Weights of a small self-supervised image encoder: activation gelu, moe soft.
Rows from expert 17 of block 7, named by matrix and row number. Rows with one number belong to one neuron. Each number is 200 + 30 x the weight over its row's rms, rounded and kept within 0 to 999. All counts start at 0. After the name is the row's rms in percent of the matrix's.
# up: expert up (model.blocks.7.mlp.up, 64x128x128), inputs 0-127
# down: expert down (model.blocks.7.mlp.down, 64x128x128, transposed), outputs 0-127
up.45,085,244,224,256,149,255,273,193,216,180,203,182,170,212,213,153,208,183,181,202,227,202,230,198,239,155,182,218,191,218,226,196,236,163,177,209,191,195,200,217,192,230,183,244,168,182,230,140,177,188,178,147,167,163,154,221,187,178,211,171,213,164,238,212,168,219,206,247,203,201,186,220,195,194,162,253,160,166,233,176,223,220,161,224,224,174,173,219,187,183,185,200,176,183,160,201,221,218,152,237,216,230,252,181,229,201,277,185,205,198,158,215,231,251,170,192,177,282,231,201,260,190,174,167,182,220,234,180,198
down.45,089,212,195,221,241,200,177,226,229,191,185,225,227,240,262,234,198,205,155,213,256,173,159,216,144,225,184,176,139,191,223,158,227,191,183,227,185,193,197,234,187,220,188,219,222,181,179,188,197,188,160,164,169,184,200,194,160,249,197,207,202,256,163,160,160,191,244,224,177,241,195,220,197,180,157,242,174,169,193,172,208,137,165,180,233,144,178,235,196,254,177,135,205,206,183,262,213,216,212,273,172,207,187,177,207,262,225,215,199,205,183,157,186,182,184,231,183,206,222,189,230,237,241,200,155,230,221,155,183
up.46,112,253,225,244,200,196,186,228,220,189,236,213,212,193,194,244,228,189,244,282,205,199,180,185,160,197,166,204,197,209,231,220,172,154,240,175,164,179,267,235,203,203,226,128,182,136,208,194,153,128,180,188,220,173,205,272,223,220,200,185,208,183,196,187,204,159,250,208,146,198,210,226,170,188,217,207,208,129,163,157,205,203,213,261,197,166,210,247,205,225,169,219,208,182,232,218,200,196,169,226,239,219,206,193,139,215,198,174,211,196,219,220,202,208,162,168,282,190,219,197,159,225,208,182,191,200,199,176,217
down.46,124,204,205,180,242,221,203,245,216,206,147,203,181,198,244,216,261,215,169,189,259,188,188,196,173,213,222,180,151,197,230,167,200,208,157,188,172,207,203,236,166,229,124,239,247,173,182,221,253,203,159,134,182,224,191,161,212,226,237,245,192,246,190,167,215,221,197,170,224,182,230,216,197,176,133,199,202,183,157,203,184,153,195,177,254,166,142,253,244,217,190,159,198,204,214,221,208,192,252,255,159,221,177,209,229,216,217,213,230,207,176,192,189,184,211,237,179,196,156,202,183,186,255,195,133,195,201,172,193
up.47,094,229,213,184,177,188,181,154,226,207,215,185,230,216,247,251,279,216,231,265,200,204,169,196,147,202,206,200,173,179,222,208,185,155,179,187,185,142,246,251,182,198,158,164,216,175,192,175,138,145,191,208,201,176,149,266,204,232,202,255,215,171,185,193,129,218,238,184,176,238,202,224,233,187,199,194,196,174,200,156,219,230,218,178,161,187,198,227,229,199,159,180,229,154,220,205,210,237,173,195,280,226,252,219,174,218,204,199,203,208,202,242,200,197,151,189,237,245,188,186,176,219,214,187,170,246,182,203,190
down.47,100,204,244,175,228,202,196,246,206,196,174,195,208,223,227,234,249,218,151,181,252,162,201,189,169,223,213,191,136,216,245,143,203,150,149,174,225,199,178,241,190,191,184,202,208,144,230,196,244,171,172,149,172,195,191,183,192,225,229,195,178,223,195,200,217,170,208,208,204,190,198,255,196,181,120,260,201,187,177,199,195,178,175,196,262,148,208,272,251,218,197,152,217,208,237,223,211,204,216,246,196,182,172,186,217,233,177,216,229,210,154,197,188,211,221,224,184,180,179,180,204,214,269,176,137,225,199,139,181
up.48,104,237,234,190,157,161,179,169,218,197,229,199,217,235,235,244,253,213,215,299,197,207,165,193,147,216,194,214,206,185,211,213,199,186,194,183,184,140,256,237,200,195,153,167,211,158,177,184,137,129,191,193,207,178,151,259,212,236,210,236,216,177,183,192,134,208,240,170,170,215,206,221,244,178,198,203,197,165,195,164,219,238,231,181,163,187,209,213,221,213,136,185,259,162,188,212,203,233,174,202,275,218,238,204,149,219,201,205,208,203,220,232,209,200,156,199,229,221,201,190,180,224,209,191,166,232,188,215,196
down.48,104,207,229,188,230,205,208,246,199,201,164,185,198,222,233,237,241,223,150,187,260,159,215,184,177,229,219,196,129,209,232,137,213,144,151,180,226,186,188,250,202,190,172,205,215,164,231,203,244,179,173,144,180,202,205,174,190,227,226,193,193,214,204,203,223,183,221,201,218,192,205,244,187,164,110,246,217,181,167,183,188,184,180,197,247,141,195,263,244,205,191,156,209,211,236,209,212,194,218,253,195,188,179,193,212,228,164,210,226,211,159,192,187,214,205,232,188,188,169,179,190,213,285,191,126,219,196,146,176
up.49,085,250,214,263,158,248,282,214,222,163,208,184,178,195,205,145,224,175,199,228,223,190,230,191,245,151,178,216,179,204,242,210,227,151,195,194,181,198,203,224,176,219,184,204,168,166,231,156,178,183,192,152,167,164,186,217,172,181,216,176,216,170,242,208,172,232,202,250,197,186,209,232,208,192,169,254,156,154,225,176,217,235,183,235,234,173,177,237,184,164,176,192,161,171,150,198,205,202,164,222,226,239,270,186,198,202,259,184,208,183,174,214,226,236,178,201,205,288,228,197,237,192,169,157,189,222,204,176,213
down.49,091,216,190,214,242,200,177,236,218,191,196,223,221,240,260,240,206,207,152,212,247,177,167,209,159,220,192,175,138,180,235,168,223,202,184,208,189,194,202,250,179,214,191,218,221,182,184,200,199,201,157,167,157,179,197,194,154,249,195,212,195,256,169,158,164,183,242,232,181,243,201,215,193,179,156,233,173,171,204,171,200,130,165,177,223,141,179,243,210,251,186,122,204,207,188,264,217,216,209,262,174,213,188,172,209,262,227,211,202,211,184,161,183,172,194,234,174,194,228,200,241,237,232,199,156,233,205,147,184
up.50,076,208,243,192,134,194,198,170,221,200,191,196,240,232,226,219,252,197,186,255,214,204,176,173,175,198,195,221,209,213,221,194,242,183,203,189,178,136,215,224,221,207,105,194,227,169,195,177,159,129,182,172,210,176,205,245,201,203,175,257,220,186,195,193,111,227,217,198,185,232,197,208,270,171,176,239,168,166,199,166,224,238,225,190,183,186,191,234,228,208,131,164,235,161,154,212,203,228,178,184,260,195,249,203,150,222,209,188,230,185,201,205,200,220,162,214,208,242,208,176,200,246,216,190,161,233,182,206,219
down.50,079,199,243,188,244,196,208,246,206,197,173,216,200,235,225,221,211,211,141,175,286,164,191,202,154,218,199,188,136,197,229,146,233,160,155,207,205,214,173,234,176,206,172,215,224,170,214,202,233,179,186,157,161,212,208,185,148,233,213,203,179,238,174,166,183,198,206,210,205,204,195,244,202,176,142,254,203,187,176,205,191,166,157,199,263,144,190,262,230,216,203,150,207,243,216,230,206,204,233,269,188,188,180,194,222,233,183,214,225,209,152,183,195,202,217,226,172,191,186,184,215,230,266,191,140,234,205,143,191
up.51,084,238,212,205,144,185,222,156,224,189,177,175,234,210,241,227,258,213,235,257,201,234,194,169,198,208,200,206,212,180,218,223,196,144,186,174,174,146,203,223,161,210,128,185,177,180,208,168,166,176,164,183,206,189,199,260,176,235,211,243,224,174,203,226,123,251,208,195,222,231,209,207,239,195,182,237,159,178,201,174,252,246,209,204,167,192,196,219,238,168,141,173,197,191,184,195,210,236,175,189,257,215,280,230,220,212,214,179,191,207,186,228,191,232,168,244,168,271,201,166,192,207,182,198,181,243,176,208,164
down.51,096,199,240,165,230,202,192,249,197,162,198,220,212,239,223,217,240,215,160,181,265,170,194,210,182,202,186,203,109,209,241,147,216,201,161,178,204,226,154,245,170,205,188,205,202,157,225,195,224,204,191,166,170,178,193,195,164,220,201,221,156,233,188,188,183,163,197,227,213,218,204,246,197,198,133,247,207,192,200,196,195,139,160,181,245,167,207,247,269,225,203,137,205,219,224,245,195,188,219,236,190,182,187,164,198,252,165,198,220,210,133,198,195,205,235,201,188,171,216,207,228,240,246,171,169,241,181,137,184
up.52,098,228,210,173,189,150,164,167,222,200,220,203,224,227,228,268,256,237,207,286,200,208,154,204,141,209,204,212,174,163,210,203,193,195,199,189,200,165,237,253,199,195,150,149,232,171,175,202,167,182,226,224,221,162,143,251,219,242,199,263,195,191,169,203,159,177,252,170,194,243,211,208,229,171,190,159,190,173,203,169,196,212,220,169,142,187,221,209,231,211,170,172,243,152,224,217,201,238,187,193,268,205,202,217,142,226,178,214,200,208,218,229,213,183,161,181,227,227,176,201,174,228,221,174,167,247,176,213,199
down.52,107,201,247,184,239,183,182,229,197,209,180,184,223,229,230,246,243,250,164,199,234,160,205,188,169,234,209,195,146,220,234,143,197,142,172,186,241,184,187,252,200,188,188,183,199,130,229,181,233,155,165,153,194,190,192,193,201,234,229,191,200,199,195,213,213,192,216,204,195,183,188,239,187,176,120,266,213,191,168,174,225,186,180,207,234,141,220,265,232,223,194,146,220,198,213,223,220,194,204,263,198,181,175,195,213,227,176,201,216,202,168,203,173,208,200,241,200,188,172,170,188,210,290,192,137,221,210,150,172
up.53,075,226,217,223,124,235,232,147,237,168,177,189,210,205,208,180,252,185,211,227,223,211,199,178,199,195,199,216,198,213,225,194,222,164,179,186,184,175,193,238,184,219,148,201,199,167,206,128,166,164,187,150,155,193,183,245,159,219,202,204,229,173,213,228,137,258,201,215,190,233,182,233,247,178,173,252,154,150,223,171,251,247,205,245,218,181,185,232,224,171,155,174,188,188,163,198,216,201,169,210,249,208,264,220,196,218,246,177,192,180,174,215,209,237,167,219,196,277,225,173,220,216,192,168,176,250,194,191,192
down.53,084,203,212,196,240,192,193,245,228,198,178,224,205,235,241,220,215,201,138,194,276,182,165,206,151,214,186,181,130,193,239,150,229,185,176,200,181,210,182,238,170,221,176,229,228,186,186,202,217,191,172,154,168,184,202,182,159,244,196,209,180,251,163,155,170,177,217,214,193,227,204,238,214,177,142,233,185,184,187,200,188,140,163,185,245,148,182,262,229,237,198,144,203,232,215,250,209,217,225,259,181,205,191,183,206,250,206,211,208,218,164,181,197,190,214,217,170,196,204,198,237,248,254,193,151,240,207,138,183
up.54,102,247,195,204,173,187,246,204,215,181,222,194,229,183,243,206,245,200,235,248,188,239,209,171,220,210,206,189,215,151,236,251,189,173,187,173,167,148,215,196,128,206,138,180,181,175,261,247,179,179,167,180,209,185,226,227,174,219,217,237,226,186,224,211,124,240,191,192,248,189,211,199,240,207,199,190,153,194,212,193,219,235,206,170,148,187,222,208,223,164,141,203,197,181,155,194,198,195,192,123,253,237,266,225,202,210,211,197,193,198,204,231,151,215,178,235,180,256,202,169,229,190,154,208,186,228,151,201,188
down.54,109,231,234,150,218,172,186,269,175,139,205,230,217,238,235,240,257,220,218,199,231,185,209,206,217,187,175,187,161,203,248,192,202,216,185,164,230,210,198,257,144,188,173,190,202,158,227,207,217,219,181,153,168,175,180,214,128,234,171,222,185,223,208,214,169,174,193,214,202,216,182,242,200,186,150,247,211,193,214,198,181,152,163,172,232,149,214,214,258,221,168,124,206,203,197,262,201,190,198,216,208,188,203,165,200,273,178,177,213,187,148,178,195,180,210,187,211,175,236,201,215,234,205,172,176,202,170,121,184
up.55,081,219,233,233,174,244,271,219,216,191,210,197,222,202,218,118,236,206,190,215,218,200,238,190,263,126,187,199,202,212,225,196,218,180,168,205,190,177,208,224,164,228,181,202,167,162,250,175,181,182,165,164,165,157,182,206,201,138,221,203,228,147,244,189,164,236,203,244,192,197,211,216,222,177,185,248,164,182,253,186,220,223,168,227,208,161,169,224,173,203,175,210,165,182,137,217,189,176,165,217,207,258,231,166,182,221,232,197,204,190,198,177,192,217,160,221,178,270,240,199,249,201,145,172,175,195,202,184,245
down.55,089,221,197,225,228,207,168,233,232,201,200,230,225,240,258,254,206,214,173,214,245,176,161,210,150,228,182,178,156,185,226,176,209,198,168,209,213,195,220,247,165,212,189,211,216,195,169,185,187,187,151,146,174,201,206,195,169,257,184,198,211,254,161,167,169,187,224,221,183,222,180,221,184,163,160,242,187,163,202,169,212,149,176,176,225,131,185,235,187,256,183,131,218,214,188,270,217,223,218,280,166,199,185,193,216,263,229,219,188,197,198,161,186,189,170,224,182,204,222,184,236,217,257,203,147,215,220,172,191
up.56,084,241,220,228,163,238,262,232,219,168,234,193,221,202,211,137,250,207,212,238,208,218,229,180,268,147,173,195,215,187,232,220,213,195,189,189,176,184,219,212,139,210,159,197,186,163,226,181,186,189,179,161,167,172,216,204,170,165,230,222,225,170,255,200,139,244,200,237,202,202,228,213,233,179,171,224,129,172,243,184,215,231,174,200,200,162,181,240,183,195,159,199,167,169,142,210,208,185,168,199,212,245,256,180,175,214,236,175,191,189,205,189,177,224,162,226,193,281,244,183,235,204,161,175,177,204,181,191,235
down.56,091,228,196,196,236,200,171,240,227,191,204,228,229,240,250,244,213,206,168,208,247,191,162,213,164,212,185,170,164,180,229,181,230,203,178,196,208,205,211,263,149,216,181,209,223,194,175,193,197,199,162,152,163,195,206,192,139,250,176,217,201,258,169,176,154,184,218,234,191,230,181,221,203,170,150,243,176,170,205,174,191,139,161,180,230,133,189,236,197,247,173,120,200,224,188,274,217,221,222,261,180,209,184,180,200,263,222,203,192,201,188,143,187,181,181,218,177,202,221,195,230,236,232,206,157,221,211,167,194
up.57,083,223,230,195,162,165,243,178,206,158,167,205,229,225,202,176,207,169,218,236,201,246,192,157,209,226,181,176,268,237,193,213,194,179,186,194,177,157,211,200,172,219,143,229,172,191,159,111,173,175,207,127,183,210,178,192,182,220,209,193,249,180,222,206,159,265,204,201,165,206,197,222,224,176,203,271,138,188,227,222,197,254,186,231,191,178,194,190,230,200,148,201,221,244,155,213,236,188,195,229,250,185,243,200,220,222,220,146,218,201,207,213,202,218,195,258,152,237,233,162,194,185,170,193,182,207,194,237,158
down.57,092,205,195,202,227,209,181,233,209,190,184,221,188,258,226,227,211,184,158,182,288,186,175,243,171,203,197,201,118,195,220,150,230,180,164,238,178,225,171,255,191,236,178,215,210,180,190,204,218,233,195,161,156,178,211,176,142,228,164,209,171,261,168,154,164,183,206,234,225,227,173,230,201,174,148,200,227,186,200,200,187,138,153,182,231,161,190,228,226,226,236,162,190,221,220,232,191,207,218,248,165,191,200,174,205,244,212,200,209,207,143,182,195,197,227,202,179,193,208,215,239,251,238,192,161,252,213,151,156
up.58,118,239,220,186,225,217,245,227,213,175,235,193,216,178,225,155,233,177,204,210,196,191,222,186,239,190,210,196,191,149,258,255,197,182,195,182,181,194,205,207,157,191,179,148,210,153,283,266,204,218,204,187,212,181,218,206,166,171,244,219,222,192,253,183,148,221,186,207,236,162,197,203,247,220,226,175,169,199,221,184,195,219,223,153,186,186,202,213,196,162,176,194,188,200,145,197,185,143,208,111,216,262,224,207,149,211,202,221,230,183,223,221,145,175,196,216,217,238,231,188,215,193,141,219,183,233,131,175,239
down.58,132,244,213,182,208,159,174,266,175,162,208,220,201,223,236,264,240,226,256,233,182,183,212,205,220,204,169,161,203,211,234,239,165,231,206,184,257,195,251,247,135,171,182,193,198,179,208,187,189,226,158,166,167,212,194,233,129,240,155,210,234,201,216,236,191,170,185,218,204,199,174,225,176,206,192,243,213,168,235,175,171,181,170,168,201,138,225,194,235,203,142,136,208,209,189,267,247,201,182,203,212,198,213,179,201,256,194,191,168,190,180,161,176,172,176,177,225,177,241,202,196,190,203,201,179,153,186,151,183
up.59,100,239,221,194,174,233,227,154,251,175,243,212,205,207,199,180,226,188,203,246,226,196,208,169,246,149,130,182,198,260,217,203,248,212,204,202,185,195,230,214,251,230,206,192,176,176,207,189,155,166,186,171,205,195,221,215,197,113,197,173,222,195,242,212,160,191,225,247,133,213,180,229,235,191,200,274,145,144,187,155,224,221,169,206,245,161,179,240,196,215,150,182,181,169,174,230,206,180,165,221,198,194,234,155,176,223,183,214,198,181,185,156,179,213,179,210,245,243,257,192,206,208,218,186,169,231,219,184,202
down.59,096,221,192,181,253,187,158,237,220,238,179,209,205,253,243,236,233,264,146,202,218,189,161,187,153,216,205,182,174,197,238,158,208,187,183,203,186,188,209,260,156,214,179,220,251,181,172,183,200,200,145,154,166,200,188,182,175,254,180,236,208,215,163,177,179,172,204,167,203,237,216,228,215,166,147,215,196,183,171,197,184,167,172,188,220,166,170,252,216,250,201,152,207,218,203,246,243,234,213,264,164,224,175,174,199,219,232,199,212,227,224,157,196,201,178,229,164,200,189,163,210,233,265,205,146,226,229,148,201
up.60,120,279,217,225,199,239,197,229,228,189,252,217,207,183,183,216,208,179,256,266,207,190,193,191,192,195,164,195,180,203,237,225,162,143,211,170,179,191,241,220,196,212,230,157,156,151,217,162,173,158,183,166,203,161,216,267,209,228,211,177,200,176,220,170,216,180,230,234,135,189,181,248,170,201,214,242,202,146,171,147,226,163,190,258,262,178,187,225,178,237,178,216,178,181,203,204,197,190,168,229,218,243,216,204,163,210,233,183,213,181,211,231,223,240,176,164,271,205,250,200,187,201,182,176,206,204,207,155,233
down.60,120,178,176,200,237,228,186,228,231,200,159,206,164,201,263,202,243,213,178,191,268,177,187,226,184,206,217,184,147,180,202,178,190,235,161,223,162,216,195,213,173,242,144,249,227,199,194,228,241,249,170,142,162,218,177,141,208,203,215,240,208,275,181,164,195,216,203,195,236,215,220,190,195,208,143,190,219,195,180,227,185,153,159,133,240,173,155,235,225,220,224,174,187,191,235,221,199,187,253,231,151,208,190,193,228,215,234,223,208,202,164,164,162,157,221,240,181,194,176,233,222,180,230,215,147,206,197,184,160
up.61,083,236,219,208,149,250,229,155,228,180,223,196,142,233,198,191,206,201,156,217,215,178,223,172,221,189,181,189,244,247,220,195,225,244,138,217,260,217,218,202,236,206,158,221,212,208,226,156,209,185,179,150,205,192,146,203,197,170,203,181,221,183,234,215,146,159,225,233,195,222,171,203,189,166,141,221,122,169,226,181,197,237,147,219,221,174,160,168,196,207,159,180,223,154,224,224,218,216,173,194,238,182,215,188,222,223,241,223,210,176,201,196,183,283,173,176,181,271,216,196,221,217,238,173,167,188,216,195,165
down.61,065,224,193,223,230,212,201,197,223,219,180,233,197,237,228,211,176,172,150,194,287,171,147,233,139,241,200,198,181,175,206,153,233,169,197,245,158,217,198,212,210,231,176,231,232,220,153,170,203,200,159,176,159,211,197,182,160,239,197,180,224,266,149,132,148,224,214,228,202,229,176,219,229,168,184,205,182,191,150,198,199,157,156,162,268,149,177,226,187,222,200,189,211,195,172,232,214,203,225,278,181,198,196,216,200,240,233,206,207,212,188,179,199,208,196,199,145,216,196,193,250,208,238,233,190,233,231,172,186
up.62,108,246,201,198,166,245,207,156,249,177,241,221,182,211,196,217,192,178,223,240,219,180,209,164,215,192,147,162,208,266,229,197,217,229,193,217,181,192,245,192,267,219,204,218,188,196,184,186,166,161,164,193,218,201,180,222,196,172,195,168,222,214,232,195,187,176,241,249,129,223,165,227,174,166,182,243,180,151,202,144,219,173,161,224,221,154,172,232,198,260,164,184,189,178,199,245,232,179,171,243,172,181,206,159,198,225,212,230,186,173,226,156,180,272,157,176,247,190,245,186,213,210,242,155,174,194,227,167,197
down.62,090,244,210,195,234,171,187,244,194,217,180,210,186,240,253,235,193,273,158,187,225,180,176,191,158,246,226,180,210,188,241,161,226,196,194,207,200,190,221,249,173,204,186,207,238,222,190,193,198,169,155,150,143,240,174,190,139,268,149,209,236,210,164,218,160,171,176,163,220,209,211,248,196,171,150,210,213,207,170,210,173,192,142,174,214,168,190,232,222,205,182,165,228,210,196,232,274,233,227,214,214,197,171,195,229,239,222,209,206,200,213,162,190,219,173,190,151,192,197,155,218,193,236,209,156,204,220,119,192
up.63,100,237,216,195,170,239,227,161,249,172,253,214,207,200,199,186,223,191,208,244,232,200,213,177,242,147,135,189,197,248,217,204,256,197,211,208,182,195,223,213,241,235,208,192,180,178,212,184,149,170,191,168,205,177,223,222,198,118,189,172,214,198,242,205,161,190,225,258,134,215,175,227,237,196,203,264,143,137,195,155,231,215,174,219,240,158,182,233,187,209,155,182,179,165,166,228,201,188,161,210,200,203,238,150,177,219,199,208,194,183,180,157,183,216,174,204,240,258,258,195,214,211,215,188,168,232,221,182,212
down.63,095,225,187,183,249,186,162,238,222,236,185,208,198,249,243,234,238,259,151,203,225,192,163,195,155,211,204,188,169,186,235,162,210,187,182,205,181,191,205,266,148,221,176,218,248,177,172,184,200,207,146,156,167,197,188,189,168,248,183,234,204,224,164,173,179,172,201,174,204,244,214,225,216,166,144,216,196,175,174,198,184,157,159,195,219,165,169,248,217,248,205,147,200,212,201,242,239,237,210,260,163,228,182,171,194,219,238,189,210,231,220,150,193,199,184,227,164,203,189,163,210,235,263,205,151,231,230,149,197
up.64,101,235,220,193,179,228,231,165,244,176,242,210,210,203,203,174,220,190,196,245,225,199,212,170,248,147,128,190,198,257,219,203,256,203,209,200,179,198,218,218,249,231,205,193,178,180,208,187,152,169,185,169,202,188,228,207,198,112,193,175,221,190,244,208,161,191,221,250,130,218,179,227,240,193,201,276,143,148,188,162,224,228,172,212,244,159,180,238,188,214,157,181,181,171,168,234,196,178,165,224,199,202,236,147,175,220,189,208,197,183,183,151,184,218,178,208,239,252,256,193,206,207,213,189,167,227,219,181,205
down.64,096,223,192,179,253,184,155,238,221,236,185,209,204,250,242,239,235,266,151,195,212,191,161,183,156,214,198,186,171,195,239,162,207,185,189,198,190,192,207,266,149,219,178,216,249,177,169,183,199,197,146,161,165,195,189,186,175,254,184,236,200,217,165,178,184,169,200,170,198,237,213,223,214,164,149,216,192,185,174,197,184,162,168,192,219,164,167,250,214,255,203,153,206,217,197,250,237,238,210,269,166,229,177,166,191,220,232,189,213,229,224,154,197,197,181,229,165,198,190,159,207,227,267,202,149,228,229,157,199
up.65,104,261,230,252,208,221,195,216,240,176,250,214,198,185,196,220,220,181,243,236,220,183,196,188,199,176,146,184,186,211,257,210,184,179,221,177,186,216,252,245,216,229,231,137,172,140,221,183,162,132,181,175,188,183,218,261,235,198,182,173,202,198,221,198,219,178,236,245,148,192,188,226,150,190,197,241,186,138,157,140,222,177,180,252,251,158,184,233,192,230,175,203,183,164,209,228,218,183,186,248,196,206,198,192,165,220,201,207,213,156,214,228,202,213,174,163,287,200,229,187,183,208,207,181,191,185,215,158,207
down.65,107,198,200,191,239,227,196,249,223,213,156,230,175,205,240,214,232,220,156,174,262,202,177,196,162,229,219,184,154,199,235,159,197,211,154,205,184,219,193,230,166,234,138,235,234,190,183,211,252,208,168,135,147,229,188,152,195,234,210,226,196,260,171,169,190,207,179,184,229,191,212,221,188,173,137,189,205,203,163,228,188,159,164,150,257,163,161,243,233,226,220,169,209,228,233,236,218,203,250,243,159,193,172,206,226,236,238,233,222,193,176,186,181,184,212,222,164,187,178,197,218,185,241,202,138,200,207,157,183
up.66,086,252,221,234,138,254,260,155,228,180,202,186,173,227,214,181,218,186,185,209,224,178,222,184,237,156,172,220,199,230,231,185,240,186,180,212,203,213,210,221,210,238,168,229,186,179,223,140,176,174,180,144,182,183,150,229,165,162,212,169,212,179,242,221,162,195,211,242,187,221,185,226,203,185,149,258,145,157,212,168,236,227,159,243,241,168,162,211,193,195,181,186,179,164,165,211,231,202,154,253,214,202,240,184,228,208,253,200,211,186,169,201,216,254,170,197,200,266,226,198,254,204,195,166,177,219,235,179,189
down.66,087,213,199,218,242,206,180,226,230,216,182,224,215,238,253,232,199,217,144,204,261,181,162,206,146,229,192,172,144,190,226,155,223,179,188,224,189,196,197,240,188,222,179,217,229,188,178,183,209,189,158,154,167,192,199,184,158,250,195,208,200,249,162,168,157,189,238,217,189,239,203,240,209,174,152,231,171,172,181,177,203,146,158,182,242,139,178,248,197,240,191,145,199,211,196,252,226,221,218,273,177,204,176,182,203,254,221,214,205,209,183,156,185,189,185,219,165,208,204,188,234,235,253,211,151,235,225,141,195
up.67,098,244,215,194,171,235,231,153,250,174,246,214,205,205,192,181,224,187,210,245,227,192,210,163,248,153,136,185,198,261,218,207,244,216,208,203,187,197,228,212,248,224,200,191,179,179,212,190,160,166,186,176,210,200,216,214,202,116,202,177,224,194,246,209,161,191,228,248,132,216,180,234,235,186,200,270,145,147,183,158,222,220,171,205,244,158,176,245,194,211,147,180,185,167,176,233,206,172,165,217,200,199,230,152,185,226,176,217,201,176,192,152,176,219,177,211,251,240,252,186,200,208,218,185,169,220,221,174,204
down.67,095,225,191,179,254,181,158,235,216,245,182,211,200,245,240,239,223,266,148,200,214,190,156,186,149,221,205,183,175,195,239,156,210,188,186,210,185,190,204,261,160,215,176,221,246,183,170,184,201,197,149,158,167,203,188,186,173,254,181,233,211,213,159,179,171,172,207,163,201,232,215,227,212,168,148,210,198,187,165,194,182,167,165,183,216,164,173,248,211,249,204,150,208,219,203,245,250,236,211,270,167,224,169,175,197,220,233,199,211,226,229,158,198,208,179,223,163,201,190,162,209,226,262,207,150,226,227,144,198
up.68,078,186,225,243,256,165,143,239,205,196,207,223,238,212,194,254,231,220,197,234,204,184,179,188,159,189,157,218,201,239,181,164,157,203,233,200,246,210,235,231,207,244,188,156,207,186,175,195,185,197,176,219,181,208,244,238,282,211,135,228,201,224,168,219,237,150,209,213,180,202,223,195,152,171,231,209,239,174,186,192,170,147,195,209,193,172,198,225,234,250,179,199,213,192,267,240,216,207,192,236,149,128,155,182,183,214,163,171,184,172,185,173,187,197,180,176,227,164,203,203,152,223,247,211,198,147,203,235,197
down.68,087,199,239,204,256,167,179,221,205,195,156,211,198,232,259,222,225,226,186,213,260,178,178,234,158,230,201,169,157,209,214,155,214,207,198,227,138,200,205,220,178,217,148,237,242,166,150,187,200,179,167,135,188,196,198,194,163,252,197,220,210,244,169,179,160,232,216,190,185,206,207,262,221,185,173,242,197,194,172,171,213,132,177,176,223,156,171,241,245,229,184,159,198,177,172,243,241,192,231,290,176,200,198,187,204,234,206,175,206,222,159,173,182,196,192,208,194,214,182,194,191,216,238,218,143,235,203,162,178
up.69,106,250,209,200,184,250,204,153,265,173,265,229,203,193,189,199,227,181,222,247,224,181,201,178,232,158,134,189,180,250,226,207,228,212,216,212,176,199,237,208,247,224,220,168,178,178,211,202,162,171,190,183,211,190,218,229,186,120,194,174,220,210,245,203,173,192,236,259,136,224,189,208,221,191,205,236,166,149,185,145,221,200,173,214,245,153,173,239,182,219,152,181,183,158,188,238,204,166,172,202,185,194,228,163,179,231,187,220,195,169,190,170,160,203,171,202,268,231,278,191,202,204,217,194,174,203,209,170,215
down.69,098,212,184,188,258,197,159,241,209,239,173,199,200,248,251,232,227,271,138,189,216,189,162,183,160,223,212,201,154,200,239,141,201,190,187,205,179,200,202,251,166,215,175,228,250,195,170,186,208,213,152,150,166,205,192,169,182,249,180,230,209,210,165,174,191,174,200,159,206,231,220,220,199,164,141,212,205,206,169,204,181,174,168,179,209,178,168,244,206,248,218,155,200,228,207,237,237,229,209,276,156,222,176,169,209,208,240,204,217,233,227,168,197,200,184,230,164,187,191,165,213,212,253,206,145,224,218,134,185
up.70,090,231,208,181,220,152,176,208,227,195,230,217,237,202,218,263,265,238,218,291,204,204,165,194,144,183,199,197,159,160,229,220,166,183,211,171,214,179,239,260,170,198,177,105,214,165,181,219,176,167,221,220,217,184,180,263,225,234,190,270,209,190,174,203,179,168,241,171,173,220,232,218,212,169,207,151,192,173,183,165,203,210,219,188,146,183,212,242,220,208,166,179,224,175,243,217,202,217,205,202,259,215,187,218,138,226,165,207,216,195,220,232,195,173,165,178,228,210,191,196,164,219,228,177,174,221,174,202,211
down.70,104,207,239,176,247,165,173,232,183,205,168,185,209,230,255,254,251,239,172,190,245,158,197,201,172,231,229,193,147,211,227,150,198,167,180,194,219,193,200,259,182,197,164,203,216,139,209,190,233,176,156,144,189,193,185,172,195,240,225,206,202,217,192,211,203,209,219,191,218,185,194,243,195,186,122,245,229,198,167,187,199,162,184,194,235,138,203,256,250,225,189,140,207,192,204,231,229,188,217,265,189,181,178,194,207,225,188,185,210,206,156,190,175,194,202,229,192,185,161,183,184,197,281,202,139,227,204,147,166
up.71,101,271,199,191,201,234,247,196,203,180,255,208,193,183,183,165,220,157,257,282,203,138,225,189,247,201,191,195,169,233,216,252,163,162,212,199,174,178,215,195,206,171,221,148,202,136,218,202,180,182,230,164,210,172,232,191,162,173,234,170,216,187,260,167,178,233,207,229,155,181,242,227,206,217,223,240,177,178,180,184,223,224,227,181,224,186,204,212,166,175,143,196,200,190,161,194,178,164,194,168,228,229,223,202,159,206,210,202,242,185,221,220,176,194,214,207,285,225,247,185,194,189,167,191,201,223,149,182,255
down.71,101,205,177,223,236,233,187,252,212,183,167,221,172,179,255,237,215,151,253,216,232,182,201,225,201,199,183,149,170,167,202,233,182,271,204,195,206,221,247,206,162,206,146,244,197,218,195,192,194,258,141,166,150,203,212,202,193,204,211,210,217,258,186,164,238,189,202,234,209,195,156,153,185,218,192,206,229,154,218,218,161,148,192,152,207,129,160,230,244,213,207,177,202,223,243,217,222,178,215,232,143,204,225,203,228,222,215,211,167,193,167,136,161,142,184,232,223,185,203,250,214,210,198,197,197,156,185,205,193